python train.py --model="rotation predictor" --dataset="regions of photos with short descriptions (Visual Genome)" --image_size=40 --horizontal_flip=true --translate=0.12 --mlp_ratio=4 --dropout=0.1 --inner_norm=false --kv_group_size=2 --optimizer="soap" --max_precond_dim=1024 --max_grad_norm=1.0 --warmup_steps=1110
Rows from block 5 of a small rotation predictor, named by matrix and row number. Rows with one number belong to one neuron. Each number is 128 + 32 x the weight over its row's rms, rounded and kept within 0 to 255. All counts start at 0. Numbers have three digits each.
Before each neuron's rows are labels from the 100 images, of 14976, where the neuron reaches its highest value: "patch colour" is the nearest of a few named colours to the mean colour under the peak. Only what is clearly more common there than usual is listed. The data: regions of photos with short descriptions (Visual Genome).
# fc1: MLP up (model.blocks.5.mlp.fc1.weight, 640x160), inputs 0-53
# fc2: MLP down (model.blocks.5.mlp.fc2.weight, 160x640, transposed), outputs 0-53

patch colour: white
fc1.121:132090146065080141120117173119118127119148125134147105096122083195126071124138084129086148105128141087109112147142172156159141137117103178117144172153178113156166
fc2.121:144135085135156134121145154162144153096161101133134105103134062118122133091155084150137112175113120124169114128136185151116156115147125104103141086087097098131134

patch colour: brown
fc1.20:111102084120129156119120095163108144057183086157106122059148083145086062173156134159130094126135166116121078131098106147168123119171124103129144132161172158121133
fc2.20:188123092141161109118148156190152145145087088119135154116127056171161170136117142127158093170136138169142081071091151117140143096128078099123126158177167104145152

patch colour: pink
fc1.291:100137158134114140066118136118142096165104156110088084103110111097116112132135182146103115151128152137106075110073140152113140089111162083114180117092109130116192
fc2.291:103082113117143181118133125141085066135139108166127111132128113103134126139151122096103115109050199173186095159220127146139117166148119171060102151081141146187166

patch colour: black
fc1.561:122119160172055157094105115122114105195115129128118116123125160170100111120130109153125132106141127133142097195122123144107097094096166122123101074089090104155132
fc2.561:132141125131079079152165096116085093094167145120132172095150105113155132109065186131174150112143155137145130166110097115134104142104143124166173116095128127136096

patch colour: orange
fc1.104:093095088130126123178132115150122110120093142094105114148180159127146149104145086148138141090144093152156088126112136126072141170103142095137126111074145210133133
fc2.104:077140224136121065103117165125125176149109095117146129120156152112105150098161112124165140076120157154148096143143151086179177089108222118134092119151130152064168

patch colour: black
fc1.186:182132074103175134159126096207132120116088131144167113123136071119163148195105068160100153136122110150152136137153146150148133211137122126150135168153157159118162
fc2.186:154119088080114145118087163106145148112088106091119108131136100191123172114059150085106124154103182095139133119155185138169105090113143152123163107098154192198168

patch colour: white
fc1.401:093160114143135177137139126128068131123202113138098131158085173174123102132102107161115158086117157131171137105145090129098180142125140118076062136161098149143108
fc2.401:082120192130080085169085116072141165131120071166188144113140144110136168160117139101135134141146121154179118232141114126153189138119125144101118094112106131040143

patch colour: brown
fc1.298:121122106085206188130125125070105132103137143147166111114116103109113101162092148160125106127101105150132156115086114157169126202121132075119138121132131144162118
fc2.298:135095132113087189130133115121139127117148137121086183122132132123123155114085175177200151156120168111104171080110134110108105110187067159120150110095123101187107

patch colour: green
fc1.300:153146123129115136144071112132090156050127146182110204111142096105062078118125066103142132171150110062170128127162107165170136161111134139131145158099161121116142
fc2.300:106165130160115111088102100156101152161152139092084142144133156142128065073143124148172150119109177121140138160114119119136095097100102143125170140189108092180062

patch colour: brown
fc1.223:137101136140120119141131110169112123157187113146075125128111128121114133102159170072127139129138155150134088079126146122116076105067147110154116181140092113137123
fc2.223:079177178119099073130106143143125149136133104153159149106154170147125143130141111099149091075114165143176128181138118118162170096077165109127151129091120117015168

patch colour: red
fc1.295:172117103106109114117128157185126187110135080102097112109096124131137122125136130080130175069163159150119089116139192153122206143134124157141168179106201174110152
fc2.295:085148189163135111091111067110127128109222122125141140080159167136144160084164089132150133121169099117194136169122165150151165093147147127094127096114128187071204

patch colour: brown
fc1.333:111090130147096161157135112165131135147175117152091120096116143131136134086180147089097156113140132142097078111129140149133093078065141108154122190149128137142144
fc2.333:073188176114076040124104142121118146138145107137155155103154158137116152112154062096151102091113157131172121184134086137167161079063175132121130114127108093000134

patch colour: blue
fc1.322:105182182111131158090113110063112116134118172115140140149105175184098161153125118115124093107166114117124107145111141128142083076130158117092037037130079126144129
fc2.322:160159095127117143167136077159109092086143152094104106132132105132128089109034148102105194101137119139128155158132111137186108093106083071109139051127163153168083

patch colour: white; pink
fc1.621:085161121177127189091123080169150161129129189139107171133151111113102185111132075135113148137148064134143133113076119111141091176122119085108104074173150122080116
fc2.621:156154109135143125087123129143172126204142108091134148152098146127131155138144105129127159102186084134118191102155120123096136111122168144137076124154171104149083

patch colour: cyan
fc1.212:093114129123114086100114143115136105133161091146130130133141124173182161075065163112101110103178149188144152103129148146097106096123139149134137115111071083109157
fc2.212:034136115080085142154117156086132128112133139079123158165101159101116118096118115124161146135099136103075148136159137164139097095089106120116179161140123090152107

patch colour: blue
fc1.253:122142132120121083151154126133179164094146071096144123114139128069133159127129152131126120198118125111126125110158117132087157137131105156151149167150209141067116
fc2.253:121124146152124092125137094156123084104222132153129189128143153115129123115089158094102146070150091192157135164147062098166112147104153081099148096078108127119121

patch colour: white
fc1.464:213106102119173151124109145171112125132086103133113153172108114094126118111115061131138121121140089093119171105159127123108108197122119090130086187123129154204135
fc2.464:093074177131150075127117130163156129109172118149160123143160134114132194145128097079107165130160124096166093159141076137140161158102151115119120073160123171098163

patch colour: cyan
fc1.182:112101093102148191138117149123118176121094134130126138110148088130185105101090083175118092103040127079177178081140171150160123069195109160153189162152165159092155
fc2.182:069144190129096005140114147137147107119145107117166138162165134130150147116107137125144117095160139143148163163145127109170164142089150114161120100081107166056159

patch colour: brown
fc1.365:130098162098125096122135133125156137136142086089141069125162121189142063134098135144146108144126178099121109173116134091110175043107099045117181141202085142145140
fc2.365:132112111120130183120168138114092110145100118124153118079187066154148082118167096150082143096138136152143125167106179109127129159159154112148132138103169130188154

patch colour: black
fc1.446:114141151123169193141127114142125164080122113124151110159138074116101196147080126129134133111086101146112135103165162165138081213142073138091074132108189134102083
fc2.446:152137094137125119166191200067085104142111150186107112135193096150136110113199099111102135088117139121148145115171138154104095192121108087145201137122192125187132

patch colour: white
fc1.430:073117146157082034144135172129126102157196127129083126110130112144122104120154126089110147148142173113135127103123129109130139076157168130138221151122032089096104
fc2.430:145095066140162186136139137103111184180091135124104057114149110169104104113172124166083158142082133156167084146142166182086134096169121081094121146160105129183129

patch colour: orange; red
fc1.459:046096099143168079137139125222105131113170094092124152114130133124071137114085181143174185154162117177109104114164090126148149146096173096121130100082103122129083
fc2.459:034176181149094069139102146146127090118150120155130124110170203125100175130161120100164126079114160129172123159119100138164157117077180127139112100075138117071159

patch colour: pink
fc1.200:133153106125081090151094160099156129130086097129121146123121130124146038106113187136122121157099165132108122115115098124129185059102123163130155152111156109158135
fc2.200:125188119141169112112186153143126149156148128089130152144151156138112157122137104091127188159155110150140149122153135094050101105150112117177079147225163119149119

patch colour: white; pink
fc1.554:155115097126177187132131080128154139075067135152161161139122121110137155158088157179140109111118044125122169129131099117147126202106079120138056100144215167158121
fc2.554:168077049139166179152153147104093191172091141127117068143138121105134110158133129156100153122079152132153081127128130204092142118095127076085112169158129150180122

patch colour: brown
fc1.302:107181149146140148174086107136091048083125210170111135163162092153123132123115102128138135113152093057182113134139128122201108158168161111110059171115120141150075
fc2.302:107116145168093139121079110161110122163144149156115055115142081188147172106120151098156107111124131132164117172114089137153185082132102133087108116164116086104167

patch colour: brown
fc1.536:128126136176040125113122098156122114193114107103089111158138156155115098111140104135107123119153165115137100169160125138107113066107139155119102111116083081140101
fc2.536:145100133122063160164181105146124150065152146096156109135166057124124114156113216092162175106131175104141159095129128147128118133127136189162158095106154130131070

patch colour: black
fc1.448:123122113145084133108146127160097099177137115176113126115107146137113129084174106119138144068183130151131105147146132172104092108098162137163145065097081126122102
fc2.448:075185094126041048136114118142088129073140119178236149098182140123131171139075133109131129122184151123121178114128079094187134145111127133140102121109129111087161

patch colour: white
fc1.313:169100096137169165143111087114137104084074154168142114136094092098120150148122157202123092105082088105151140166148111115104135167090089107122074121137185175167146
fc2.313:153068085159151168113183144114122172149099139140123019135165121125088108112152166143140140107067126115167054147140163178095152095094139093073106128179168155179126

patch colour: black
fc1.546:064125139144072111127162157051070097124155143130112193143107118099131124087124150094135118131104173137097104130095157105113082068150114089123131079103058088138126
fc2.546:118122064127102100088113157140125129135103167148181136112133154149152137175069121092097100172123161109136148148143135146129104125116130154079109107115162113182149

patch colour: cyan
fc1.169:146109160119101075125140110163158117117122075107138140097153154095105091119107188105106127135119143123177177130145122126114164180155139172171187200103193103056120
fc2.169:122167147156162111222141063116097103108104115108150105145158078130141124148165174110077170135132143165154128179117156144122145141055131144124094077145137105133088

patch colour: brown
fc1.453:112147147152051137102145089160122117175194120101105116113172173138097122088153120138111141126181137126089107175152136115086083063121155144110120100141106093086156
fc2.453:119119120106061100142146112148117155115135114119177144107169075141164114108086166159151115177118166145122138092156121160136120096122107172156137133107152118140082

patch colour: yellow
fc1.573:127070165116145108111151154100108066167076117142184121171120120156162165129162070154144126164110087127141155172090087101143064057118072092130170093076113094121119
fc2.573:152134127127140049122114081117088128142196111139124150113207103113125140133133127097120111102177126147139066152136126103105170151099121056135097099056092151038208

patch colour: grey
fc1.268:166133129148119091120118116095130150083110150136110105133129192159083161206077103089145106174119161079103142122135106112132144075104138125115081110128145107160046
fc2.268:135177117176189135078127125153113123118104155080079109141090147105083080160181148123192119082108130146123131098107122072163113089029148143143156104168117115151096

patch colour: brown; red
fc1.519:133107142177077082146120087184130109146117112120089111162162133162120109136160128138098085111151153114160140122158163130104176053168155143107154151152129098143111
fc2.519:195091110113117255147144159168150090096130111067117158124104100146128135135111169146099206101126110119157151084084124125160066177170076202125123097118170073178130

patch colour: brown
fc1.164:123153134159100055148121105189142104139112088122070134150141137161142112135167095136093092094130152111134136103157176104077167044152170151120166151134109085115120
fc2.164:179041114124115210143155151102129082069150144100137165130093074119111159176145159151112159106115114145148145062098098092168058161151107174124158075089132107197111

patch colour: cyan
fc1.525:153123129130123106157107154196151100164114113066139089165089141099150227147122112121150112122145177191109173103140143161084137131131162154111096167140109136065140
fc2.525:111137158144134163254166185087102155135143064142125115144139132147091175134111132122136082114132174130125110130106107127162151082075168111134124107143108161075197

patch colour: pink
fc1.357:123136110120133167104099095109109175085128108130146165119099151091105177179145121081158120136161089167113107133149131159151063179134080132119068193121114111086113
fc2.357:168105144075121160143096119172191134167133092100116209133070132093157146146138116199119142117166124196103161069127088166104153063166134186138104087104140156129142

patch colour: white
fc1.28:129113139152170113153117168147090084133127148148135076123111160183079137082120079066120150139135134115150126051093137126157138148116107064143132137072104157115165
fc2.28:134098207191198145132142085109167147118141133126107131128127126105082096093148147115139140138169174158156100122114156076114151136142148130143173146169096115063102

patch colour: cyan; white
fc1.270:158109118125115121122132115145132092112128058129138104067172070117137073150096114115095143086126137161121117112131129176098174200119110175136193178144210194078136
fc2.270:144169093130101166185093077160142093097139108143153091138095126120139148141086163111100161107115115120151168167153098119178144160104101090129142094108167097163065

patch colour: brown
fc1.101:092128124090168175114125156053118155085132163158191122105104106134124141122073149131145139155099057153113131132082109131203115228103107112122125122129124147145115
fc2.101:201062092104109227141153160125141115081137138089126171100092099126132155149081147179155158118107108113149152048122117099163078146160087177138121075100164085196102

patch colour: black
fc1.445:173089205087108147129178156134162100154139139086101159164111107126147192091130075084121158194124121075110157123136128115124102114098118144135104094137155123072177
fc2.445:086089130170111149111115100109097125110169117171145134082123118119123174156101168036142119120133152095163064124102120162160161108152138152101134121175146183079121

patch colour: brown
fc1.89:111126144183087074156144119190137123151107092103039115163164134136117131089170124122126111134142181115139115140183156114078148034155172129125149150138116093084120
fc2.89:123100108070108193161119112107133089094142130101120175140142062123123125146111183182141192091097125118144166082094119097164082141180115152113147116079140091189075

patch colour: pink
fc1.289:085139142152106140098131158115075105159164126134133128146138130123110124085127073132119106108110128143129150139109139105130043099131124118149111082107024121121146
fc2.289:165118102111144177114116118068130099104090155117098091108102158133127090076192127187132126157097120117084107099178161120116100104150095094114128081134158146175155

patch colour: brown
fc1.512:154091150099139141180139136148118092196133094138148090113106109121153128087184137087102166105134132190076071105102150149103110060094139139159152186143075142148158
fc2.512:072168147118108111095145130126119162143154192078165166083115160101123090156119161123153103163128161183141139127087103101209146046083160095087129123087090053071119

patch colour: blue
fc1.540:142106059121139119124114123209213093072098073139105146115136095136176131143137100137099138126118132115124149092155127160097184198131115156136155154160186146107151
fc2.540:160159044094112122096132121171129114100130143119112106153117074090169104187089100117105136149130131105120145109132122114163085108141097121125123095174188150226127

patch colour: white
fc1.19:154069113102101141109108188193116152131081115127095142047115104139137063139137191139136075071106147214087112100130161131107120097141090166112148144104136147151145
fc2.19:147162126117141074170150098082173159125152159113149119116116148118086153100128129145134177147199103087118149146121089130096125147179103149153123142176167109102137

patch colour: pink; white
fc1.537:191147111153152106133124193111104122081097156144109104147123125087148109142140058127179143138100134103161134140146104119128108154080116088154072142091132110157169
fc2.537:094147121088136119094118137099134106140116103128142104196171122102118153137105085126123137130148155117106128198103123151160203130162163078106139097106122115133160

patch colour: orange
fc1.206:206087175135088178127119147093150108117089159170117067151144144112158160115148076134157126117117129117178147161096118158099148094127106142138172163156134141143110
fc2.206:097215123114140071156112161170084089098136110111116100091151156141061145121158110127110130102099153129128130115125141120159124130121187081164131124067079118094193

patch colour: black
fc1.622:176165085127158121140158107205157141090114115130137091106173123150180174183101113148116167127120130127131139111165173171105162203120124145141146191154184184084164
fc2.622:149104042062087149128110173160128128109144116116165144132124068140139134199070101107130120184154146130139161136133115147185105091140149105098157108081152168208144

patch colour: pink
fc1.500:104153116113154103137118139127110095117160135140100143139171086127088106169118166159094134118115115116160101128147138180127151152120139210158151140091136190102111
fc2.500:146147140167099065153107088157077107133139126193182156132135129140138232109116118140124139127208148109164148190126074170179138119116166112112080081143126123085182

patch colour: red
fc1.231:112151117097175179113159166078128137077136149134187139103119126106161178151080135125149159144095077155107123140100128108157121230119105136138137127148141168107150
fc2.231:192047131109077198163128134137148118112145137114106152111106084146135136139089178133109193132138123138190139077078136140141085145138141164120155088101171108174116

patch colour: white; cyan
fc1.376:134098126160099126112132174054135115117127119141123175109131069148105179150090115146135145124181198138166131109127173128077126107092175168126183134134131127104119
fc2.376:084130130179098092204110166205131106152156101146101095085109146193132182142147089121123114120091079112158144154154133115163144140125094171138164114133156093131105

patch colour: orange; white
fc1.68:137120150106073179119108116109122101081148151126134149117094125171101081169149178109158067116135163099080128113132138133160109080125130155099109124133076083110078
fc2.68:115131230139159094114146093078152150171094155111092117118167181081130107094135129094132191106142157170115141109142099050149145084105173133164150119172135139102161

patch colour: black
fc1.420:174110112126160143156148132209147130099148143149168103105165146086160167178095086140104162152135093159167140145115131128112149227150140138187143157176149176130188
fc2.420:108112146094097121153105128097180134095153114121173097079156101173152161101115149127092110161101199151132100152105147176175114150085205135129171121094168154098168

patch colour: brown
fc1.475:115117132180126068160135073164136128165151091097058119180151134134159106113202110121099128137134176094141130158168147119075143090153159142118149162166097099115150
fc2.475:125106109142125168131162106120135127096168116099123165121157082137095151165142196155169197116120120105171152087088146116159089141180111166111147104105112073216117

patch colour: cyan
fc1.473:115180160098132124098160139147128062147091122104121124161142206142123135160076050088115131145115135114116113129065134152106115183029115114152190111096071186119122
fc2.473:079131099156171126117123130092150150118145109130061093214070184118080139127115113107051172090152197073149125132107117134170102124113143092182116187086125150087224

patch colour: green
fc1.150:176156175129172180112090104175145143113155178164138140100166125144135122147107088105083144111153145155069112120079182138125148200051098116132204104106117199106094
fc2.150:092163174143126142132125092127096109116155124147101136187113176092122111150085121112118203048107146075127147131125122088131122144072128085139109139108127083179168

patch colour: cyan
fc1.238:150104110166111128093128165078103121151173154125096102136109212100114129114128104118094117125096159088158148096117131129100119112097174133145171091072096143082132
fc2.238:120098086144131108120078142190087124148105121126157087165133108107101150067127098135106126139106143129106128149117165101154184091164073147134085126142087077159170

patch colour: pink
fc1.583:157132107093116123174122102142158127152069079103170052144104166098147167092128073110100137175101135174156065172117178119112146184105139081100144170154086141155169
fc2.583:183116113118145117189086145112106118120139127139191123153094107138135158187095129110117116185128172148147123169136148184126161101163133135157111092108152170111150

patch colour: white
fc1.288:152079131140081058130143156148137130170099122106140148120150153109109124108126149077145130169128161115136138115135121118103176093083121145153198175094175093077124
fc2.288:137150126116106125161111078088144172129140116175088106111107113122113127134184169112119154102140116156184165192125116204117128133103141162120134096185158161063100

patch colour: grey
fc1.54:181118107079132172097173103172143161141100073113099081075068132086140131184169154168120102068127122154112169078160086128117121095145100197123164163135216170130109
fc2.54:068146204171102112116138099102189104144167089147097094128160103136095165121165142103113160103146159151155086114157118091163151167098156075122188133118116106075180

patch colour: orange
fc1.285:154156181166085170093124125120133132141098144158154167135077108112131128182115185124110077132084145153112145124114137118165126082099127142117140104109093046097146
fc2.285:050164209114121062135105117131133139167147128162156117133146146096098160114138153103148128092146151127153100152155107106181162121085182099166140110119138158017145

patch colour: white
fc1.82:141156111146144196133116098118129110123142187147128150130093105093102158149157084162143116108113075155123112129105118109179088154131083065137045057164121126148130
fc2.82:155153046126150170172128131113131175173101123105123116126147103104138099162140169147076144144121125115187116119110168158070114122100117118097138140130118137207105

patch colour: black
fc1.477:113133174078173157120130044076147129078152115167089127098120110130130078158109101155188123153187102097205144073117050174139120096122125093093124097060129155192088
fc2.477:168158140106096195138134120154122133096172101123113119165160062138150146087135074059163115155072133159153108198130131147105148104167148201063172131120139161082181

patch colour: green
fc1.77:132176153106121109132139112083134077098117126154177078163147129143083135144146082145138109149126124142135109145088102137152088162071133112115113084117114128156094
fc2.77:068144177168160112114168113160135148083186116080100144141169126087107136167163090158121119073083158136098116131122142109164135111141096156164140097110121142068178

patch colour: pink
fc1.348:170110124140073056116132116120139152160092084115108101123116157139132091123085162119088148125099121102150123105122151175090211069116195135126179120099196077109129
fc2.348:146106134134145203165101103133191117153098150120063070117147129164145113118189119145094136133133129162162164177163167143083108119139109111146085110192134157160127

patch colour: pink
fc1.299:175080116078147168134149069130142143116112116134066115122182074117130149124130169153134125148104115173145100130173211165073152186146148176093117165167221141105125
fc2.299:150105109104154227104172157140080144110107190121081081160094137145127122125129093103074099174086109130101097131160148109111100135206072109099129158157150177140150

patch colour: pink
fc1.487:136141167143142071139118166156143102118053111144144105135152142158146088101111148137141148136113130033155133173113155157125191148138200136131177153107121154120153
fc2.487:150129085164191130169155182136084150121085125130116084110255058131124072079146115123106115154116077155178122141177152162106123145111084119113154133118170114150105

patch colour: pink
fc1.271:103085168167068127106154125115135151110155122101103118083143182125108102085134164106097119124118152100107137112104101120083068017134147154123101166139108090131107
fc2.271:166119042089087180145088119108140134183091123119157165118113136124164145184094140149162113149130154093103152087138134160103122065139063213109091111095154165229122

patch colour: pink
fc1.435:086110114152092115139101165093114090163156177121149124128159137107078158095155083134110144152128134158145121149112133113162069102132110080124141076123040123163159
fc2.435:168136090084193191102126156083088128164178150154113094155104110109154105119124153132107058146062115134137138115181136143123083119164118139090163154138176096192155