{"model": "rotation predictor", "dataset": "regions of photos with short descriptions (Visual Genome)", "horizontal_flip": true, "head_dim": 16, "fused_qkv": false, "beta1": 0.9, "warmup_steps": 1110}
Rows from block 3 of a small rotation predictor, named by matrix and row number. Rows with one number belong to one neuron. Each number is 500 + 50 x the weight over its row's rms, rounded and kept within 0 to 999. All counts start at 0. Numbers have three digits each. After the name is the row's rms in percent of the matrix's.
After each neuron's rows are labels from the 100 images, of 14976, where the neuron reaches its highest value: "top examples" is what is common among them. Only what is clearly more common there than usual is listed. The data: regions of photos with short descriptions (Visual Genome).
# fc1: MLP up (model.blocks.3.mlp.fc1.weight, 640x160), inputs 0-79
# fc2: MLP down (model.blocks.3.mlp.fc2.weight, 160x640, transposed), outputs 0-79

fc1.31 100:439489579483464504540510510512640567409575544482581592537450555455482542509474557454487494483508557508480523514466413501528497386465435496514494531563394492466469477566501458493562565539529551554547519556518508600557504435465487475487537521
fc2.31 117:633491560512450519427554535537426456527534499453508528444494494538487452508468458450529511463466438532518502593446583455560496465477521469424493504546617471459484426482436501502471473495522512610580473515412469571504457469360529557559581511
top examples: text has "white"

fc1.330 090:512514565473517595435520617482463581522525482532538549428547516457513542516541527536502560535440382428530498559397517414474405548472472447484476430578491538588481580563474542548526473531508539449527514544498481537400477412482509504436559475
fc2.330 092:508581495423565509514508492496463542516570564559436442538450475556478463522563355384426524503493521518504474496545474553479562478485529476514568485471455421454552458473485471444552468484527418533476539446525550468562491482451571488524405502
top examples: text has "plane"

fc1.601 102:605487470533553576525470536475475422404468582492490547513482498394469546490557473519568495501556444565355540498456506556436517575539491539479506502548511469426485417527553528479552554554493519526417497491490534524531449658520520503507500538
fc2.601 106:484527434521533600544521516525502485513526473563565503450518445573537532459560570509429562508397555587543517514550544494507531447518467515469609512515492501437529517440558473407510409486504480521532560548570484454500462468418423460429540476
top examples: text has "sky"; text has "blue"

fc1.154 078:514481536493478398383479538486480559552551531505427497445471550399522390575499579506438581526553538526513386440514431438444455611532551517487430443493504549450477503469496454472482465556547465583534462495554527469534521421431434523498506438
fc2.154 079:627520617405523484470432481507515496529480575636485490519504414482501536534513508540504485511407449531528456459499557503522488537531465388503489495538507499478385471470458519402492411497449378520615520505535473442519531566514447475561509503
top examples: text has "white"

fc1.282 078:448476446493383498530534543595497629625601497592504454484539524427546429519572495521369582478444490539489582481507462513547470407455528517455554508537567487506477501493474464426526408475431523430523441477588463502572506527488441543525521565
fc2.282 081:408554414532429545422531448554454481474549515484490484414461544478574500498552589516555528536506519518518491567499470510503408471480482578450410453558448526526582482580529494491490429540433541506453421433471484473518526494490517486498463497
top examples: text has "blue"

fc1.59 067:464475529483440466430612464466450521500482498513441535389524435537487498559507508524554542522553414528500494434570488492483533469563539529522547438505529615578456498493414452440526516456526474383467520476515452447568566592549463437461532598
fc2.59 068:429434521463584536556467537483470549527525508498503522522484508481586480479529591519602544555447511475545495583504597468410441483456449490476565561466448471514553386532527443481529508475497554456509476514439366564419392523491512532420507485
top examples: text has "grass"; text has "green"

fc1.110 081:510452519475563516571477554560502484505462348524501494592552587551506512501435426524491482587491524389576507553473497429550549497470544458480471547491467440539524465464489470515446545517620549447478554584525489487523483429516493532435431519
fc2.110 085:543511545469564483527434628545477535574585413504600433538534506538511481520529405415471520536425476466492502477561560505477468535423537445464531593569515473437518507409510432428524496456429456500546443538525475521507555530526503464521463526
top examples: text has "green"

fc1.214 099:473570466545570489490433492404512522540535553473517486483474514468477455451477488471495524476478465502411475559450442556539498481456518465491433454512477446443366501530463486609592510500487560532547534570601473476542442478479464484464513426
fc2.214 096:530476555494504438554400528491534592467448475530491542482614449382535425414523542576518571568492553431561591467551564457485495405573457484468549526506495479451512408524577476430499533476438571491500471547475443549461402479376475502485509391
top examples: text has "red"

fc1.606 109:570481495524475585445454572574456443394402414512474413405507539542495502443474493518419495484443610464572456477584556534468472447432569452520483547486507506540659513533464442481553507540344510458492522397501455532550424434435516550517501454
fc2.606 104:557580441492349504503432470580517493542526455497507589503475520406490506476610554557502542420571460524572417503489499449523549498599494410509532475522492414440424381459523505438528460558536463491508560525506486425387489544554503446515424433
top examples: text has "sky"; text has "blue"

fc1.284 109:494499538538511534481495526448455462604488547492532482563532523485447472581522418484548414507508461429518523529414544529439401494522470455428451447602491501591515414532515585471467493496524519491486543566502591411382502590541504419433580484
fc2.284 098:487558477413526571576528496442493552550543511495501466539429481467492575502594480415491597456458578506547483542559444455569530412456523588478586584491437433523593538458589490501499424509573470460541455526498582547462488500509521469513381478
top examples: text has "sky"

fc1.323 095:530580535514468446576451511419448557589593546520496459501395492528518430508541506486425516506516512583353482542562416506585420400458479468503464495563440428520441434580483498562519441556464500509496516522537512450537481449436544449456548381
fc2.323 106:464393531489487521528526528521535461443575534489474569488472443451531474429557513525595608510466515555602521449485528419545466401609463428467484514518517515432447451491477484501491555491538537534545564495514439565562462518461574487492499411
top examples: text has "sky"

fc1.374 088:461461523516515437586512551469443470497546591510506485462441350528549467516600479563467518507569479451514431529647571510557579532545482485407486517519573479539604516525464529550469485489449480509489493591429522490575368537552508553541476504
fc2.374 085:492520490516475540577559473470448454502486573654525443481590587520511541495450450553537415556548533511596495546543536495565451466488414570509410556514476512505520473486513531537450598525499454499461567404536433492495579454482556510589502447
top examples: text has "sky"; text has "blue"

fc1.444 104:563504570516489548431488517425485460525541543522496484464516489466559515498599452501636471452427402553456452510475558447531471574448501466458459466501456474563492484527560539482492505492484527523511514534526513346395472496583497496535510585
fc2.444 117:512366565419568438536421519521576492559474424597485513489529496528561535569503516569539409483449550595542509493512542421464527490503529434472536579600542451484523516531487532535453463570604446461557496484566442483469448481488544438502414483
top examples: text has "blue"

fc1.136 075:519455446449472551450583492482533532511453551500370514488497419432400480456570509511541499502570590491522415411523527517446469495466493511498555518443473527464481508501453448485548505405430472462483510411389462412609563536551514463417498516
fc2.136 086:394488415506465536622587508549418565535572505462443452537453517479461475490482445514545500517512488508468541541496543496529458555470504441493572555523526442425529500502516511485482510607503410491454537527559469565512448436496444479560504468
top examples: text has "sky"; text has "blue"

fc1.171 086:470567534501511475496472488488496525562554525617506497441488571484502441483532542509417546425527470556363442536501418535531432446516508463362450475521430483491413533508398520575576467542484466605576538511495483477492444447498501475381497426
fc2.171 104:469433492512469448521447483561540505463537460449468575457484519421525472374590595552504632493421511539607584460512609463518491430582501448434519509515556510434504484543557377484487546573544551457529576524496360500496442526424534530443509433
top examples: text has "sky"; text has "blue"

fc1.526 059:478544477535555496471566584517526496529576440506513412422475533491469454514543480480458448459510518582389534421458452528459564631435500483454539489461517596559519518470511488517535465428510449515538535463426501481502529533499551464537630512
fc2.526 066:543566538488571502470484437449446461457497498472488550449461556413495459513582501448489563561461548474499471416546585497448457481451444526483614527491467464427519480548484436536538544506447505493516444452481432489388521546446500539421485446
top examples: text has "green"

fc1.229 095:475497509522583415502505420624501444435412441469473430550440430461461444553507469448465546517456528520539563491477585504455558579435498521540600590498666474453525480419566499487500473502474517556489455451452498447619500443494571495553507555
fc2.229 095:608488436521498496473527509540513529543518430452616515483442509555518536469369592541526481444527471486439476537476552436473481491527480434558509425500519519513429600513497503485524549496478512397427468466526472548491604489512493568513479489
top examples: text has "blue"

fc1.167 069:499437567485438534545516458537594511516500412449532564494538555404495493425415474470601512570483486474426542435434545537551447534488398551548452589553475504508478505561488652386533526491486501552513503529495409478493458486451540391451457539
fc2.167 070:545571527513538553591511594526471584459378470589479494491507421542453421513429485467505341518568546538504548458541502454569557467497485453448502445475545457556458462495387468463471509545515476484517548481505454539459494515484564435555590494
top examples: text has "sky"

fc1.232 110:507482494473466477548460554471546486564585493503514523474534582463510523524529568434511516430501491522585522529459407464482452352484541515473474505500439392555463493505483436583512524510493480461555524442522482506573568385370605469447514474
fc2.232 088:484489624549444469497539634495497526524421477536543504466530574541470539454522498486451434553532505497426515570524531539517538428459568506501490583565491439427490413499544516415488459569511544551532412546424520492446478487364540541582581585
top examples: text has "white"

fc1.469 099:516521581561452591503551474400489462563511512558502462478573530470477516459560500509518452473464416533532554546473476485521339459466424483458451427571436503531470500556493531531521493586443535486525496486551473446438492577549534486468513386
fc2.469 090:507541433424530532522428526514475455400600489497443441565496516415486460506592446449497542429426421520471448504582436548527479510520568515426481521439520508473601498545432486496577417543531411516533526548435614513547473401590582494593444579
top examples: text has "plane"

fc1.186 104:623403485501555643473542484505558499396489495526496537505476407532542540453490410524558489541503361449567561412472605495471536711520472556527574516465561525458527546502515460402502470512507480383539485495469515581483519526503463475514477540
fc2.186 110:488366468498530431538498465589564576547470471426489531481518448491466515439610505514493544540547553603523516546537609498503437441568509515444566557576532512444464410528548420458459518460506517487579483575418427552512366559404514493529504407
top examples: text has "sky"; text has "blue"

fc1.510 126:502456419500442572537510440547529466491493469503444454542584516513520492500380501508406510484486547519587441423541580580468563461503516514632486520507589482469513591500512507473476512495462473460530479518610453568643446370478514520522532479
fc2.510 118:448500433517469535493517519464497485531563574599520513540523509502460550471591510437478446431410498560509485545564483509583579480529504442565499422551424403496457497454530509485570472601546425506584610517473483432415575471410451560466441532
top examples: text has "blue"

fc1.512 088:514479447452526554479521493551493521492307427437491375577471463565473456460457446553526433500469596425536410423601568562427460510442543572561501555506605539488539554531507535486478504499378524446443520503469491509591470534513595513470442437
fc2.512 108:528473413511357498465475492591525467545560461485455607539471483455451456393566515520566495509536536523455474548456556458509476418579427429548512507489435463462410518520576543472506510645537448457493519554504404477480481524506509489490422451
top examples: text has "sky"

fc1.375 083:535473537478428522503572521519559478544417477516546460565517433551547479498465448506536489479481497458506491422559559544488489524584485546493549581531581525469520471501535464437392483460457481484432399566412499483459526574567548537590511544
fc2.375 093:517530593508498473506523456559575579485521518463506593397479459444579488449636524485462555551486513514529571464570447485486498433506543511435544537468474454494555419617532522485451465500445499543534504485476479504514357533457472410470534431
top examples: text has "red"

fc1.257 119:442495506508506533437529500465411462560447508480528478465541540518534484491561447400584461514526389500515546552418487433472372436490510440433470506624422495593528467532461524587583542524513531537545574492507473473373479525493498442443525419
fc2.257 096:465573546501475513493491494504525454445574530494501481535526614458539513468648575509484540476495568536499418515569392585502538478467532582460548532425355460456510481463500492499483386434541450531556454508477571502473480497557631506464432544
top examples: text has "sky"; text has "blue"

fc1.629 098:446477592513555418485509574501419576492531429493558449469564457475451535536402485436531526539552521484541529475374459474457489484559471417531588499539449512499443572448445531480539420425589558503544492483473467506503510434474366465408559524
fc2.629 088:452523514518524448548534546407542514493472549490575515542500527476451550474598573474513575539373446420567520418489446558508521447535541504479467544399464422543482493447462604522469540523507494513534515487419574439478466572561519453455485468
top examples: text has "grass"; text has "green"

fc1.389 079:428473437478489425490508503494434522529558585435398529465418488516520432485489452534371429478546439498468446461559553543452502513427543456471589429454513514544473466494504446582496396500534519447557500466487489427637485460522542546541567568
fc2.389 078:501484487392574497552480457504540557397499579436512518543461493471616450517618380401428613541541462513571517476518544513497421546531531542542620524528422468465513398589493444598525580472598541494559522509516476470540415549396510500512523475
top examples: text has "red"

fc1.325 108:450460541575595483459455512471391440566504485502534437496519537561483540516560373488531460556514470504537533491437483491525393572587454441446506451560400519628485426452412505519583532555545488559550576528499518467454470598469417520486511503
fc2.325 112:480583480479473524535501498444515493556499567499445502574552497523449544480488523427500448497523491585448475503527430514520531473436536586441451526418530418458522551477501567588511513404488566549444437488593533487567576547534602435420503525
top examples: text has "sky"; text has "blue"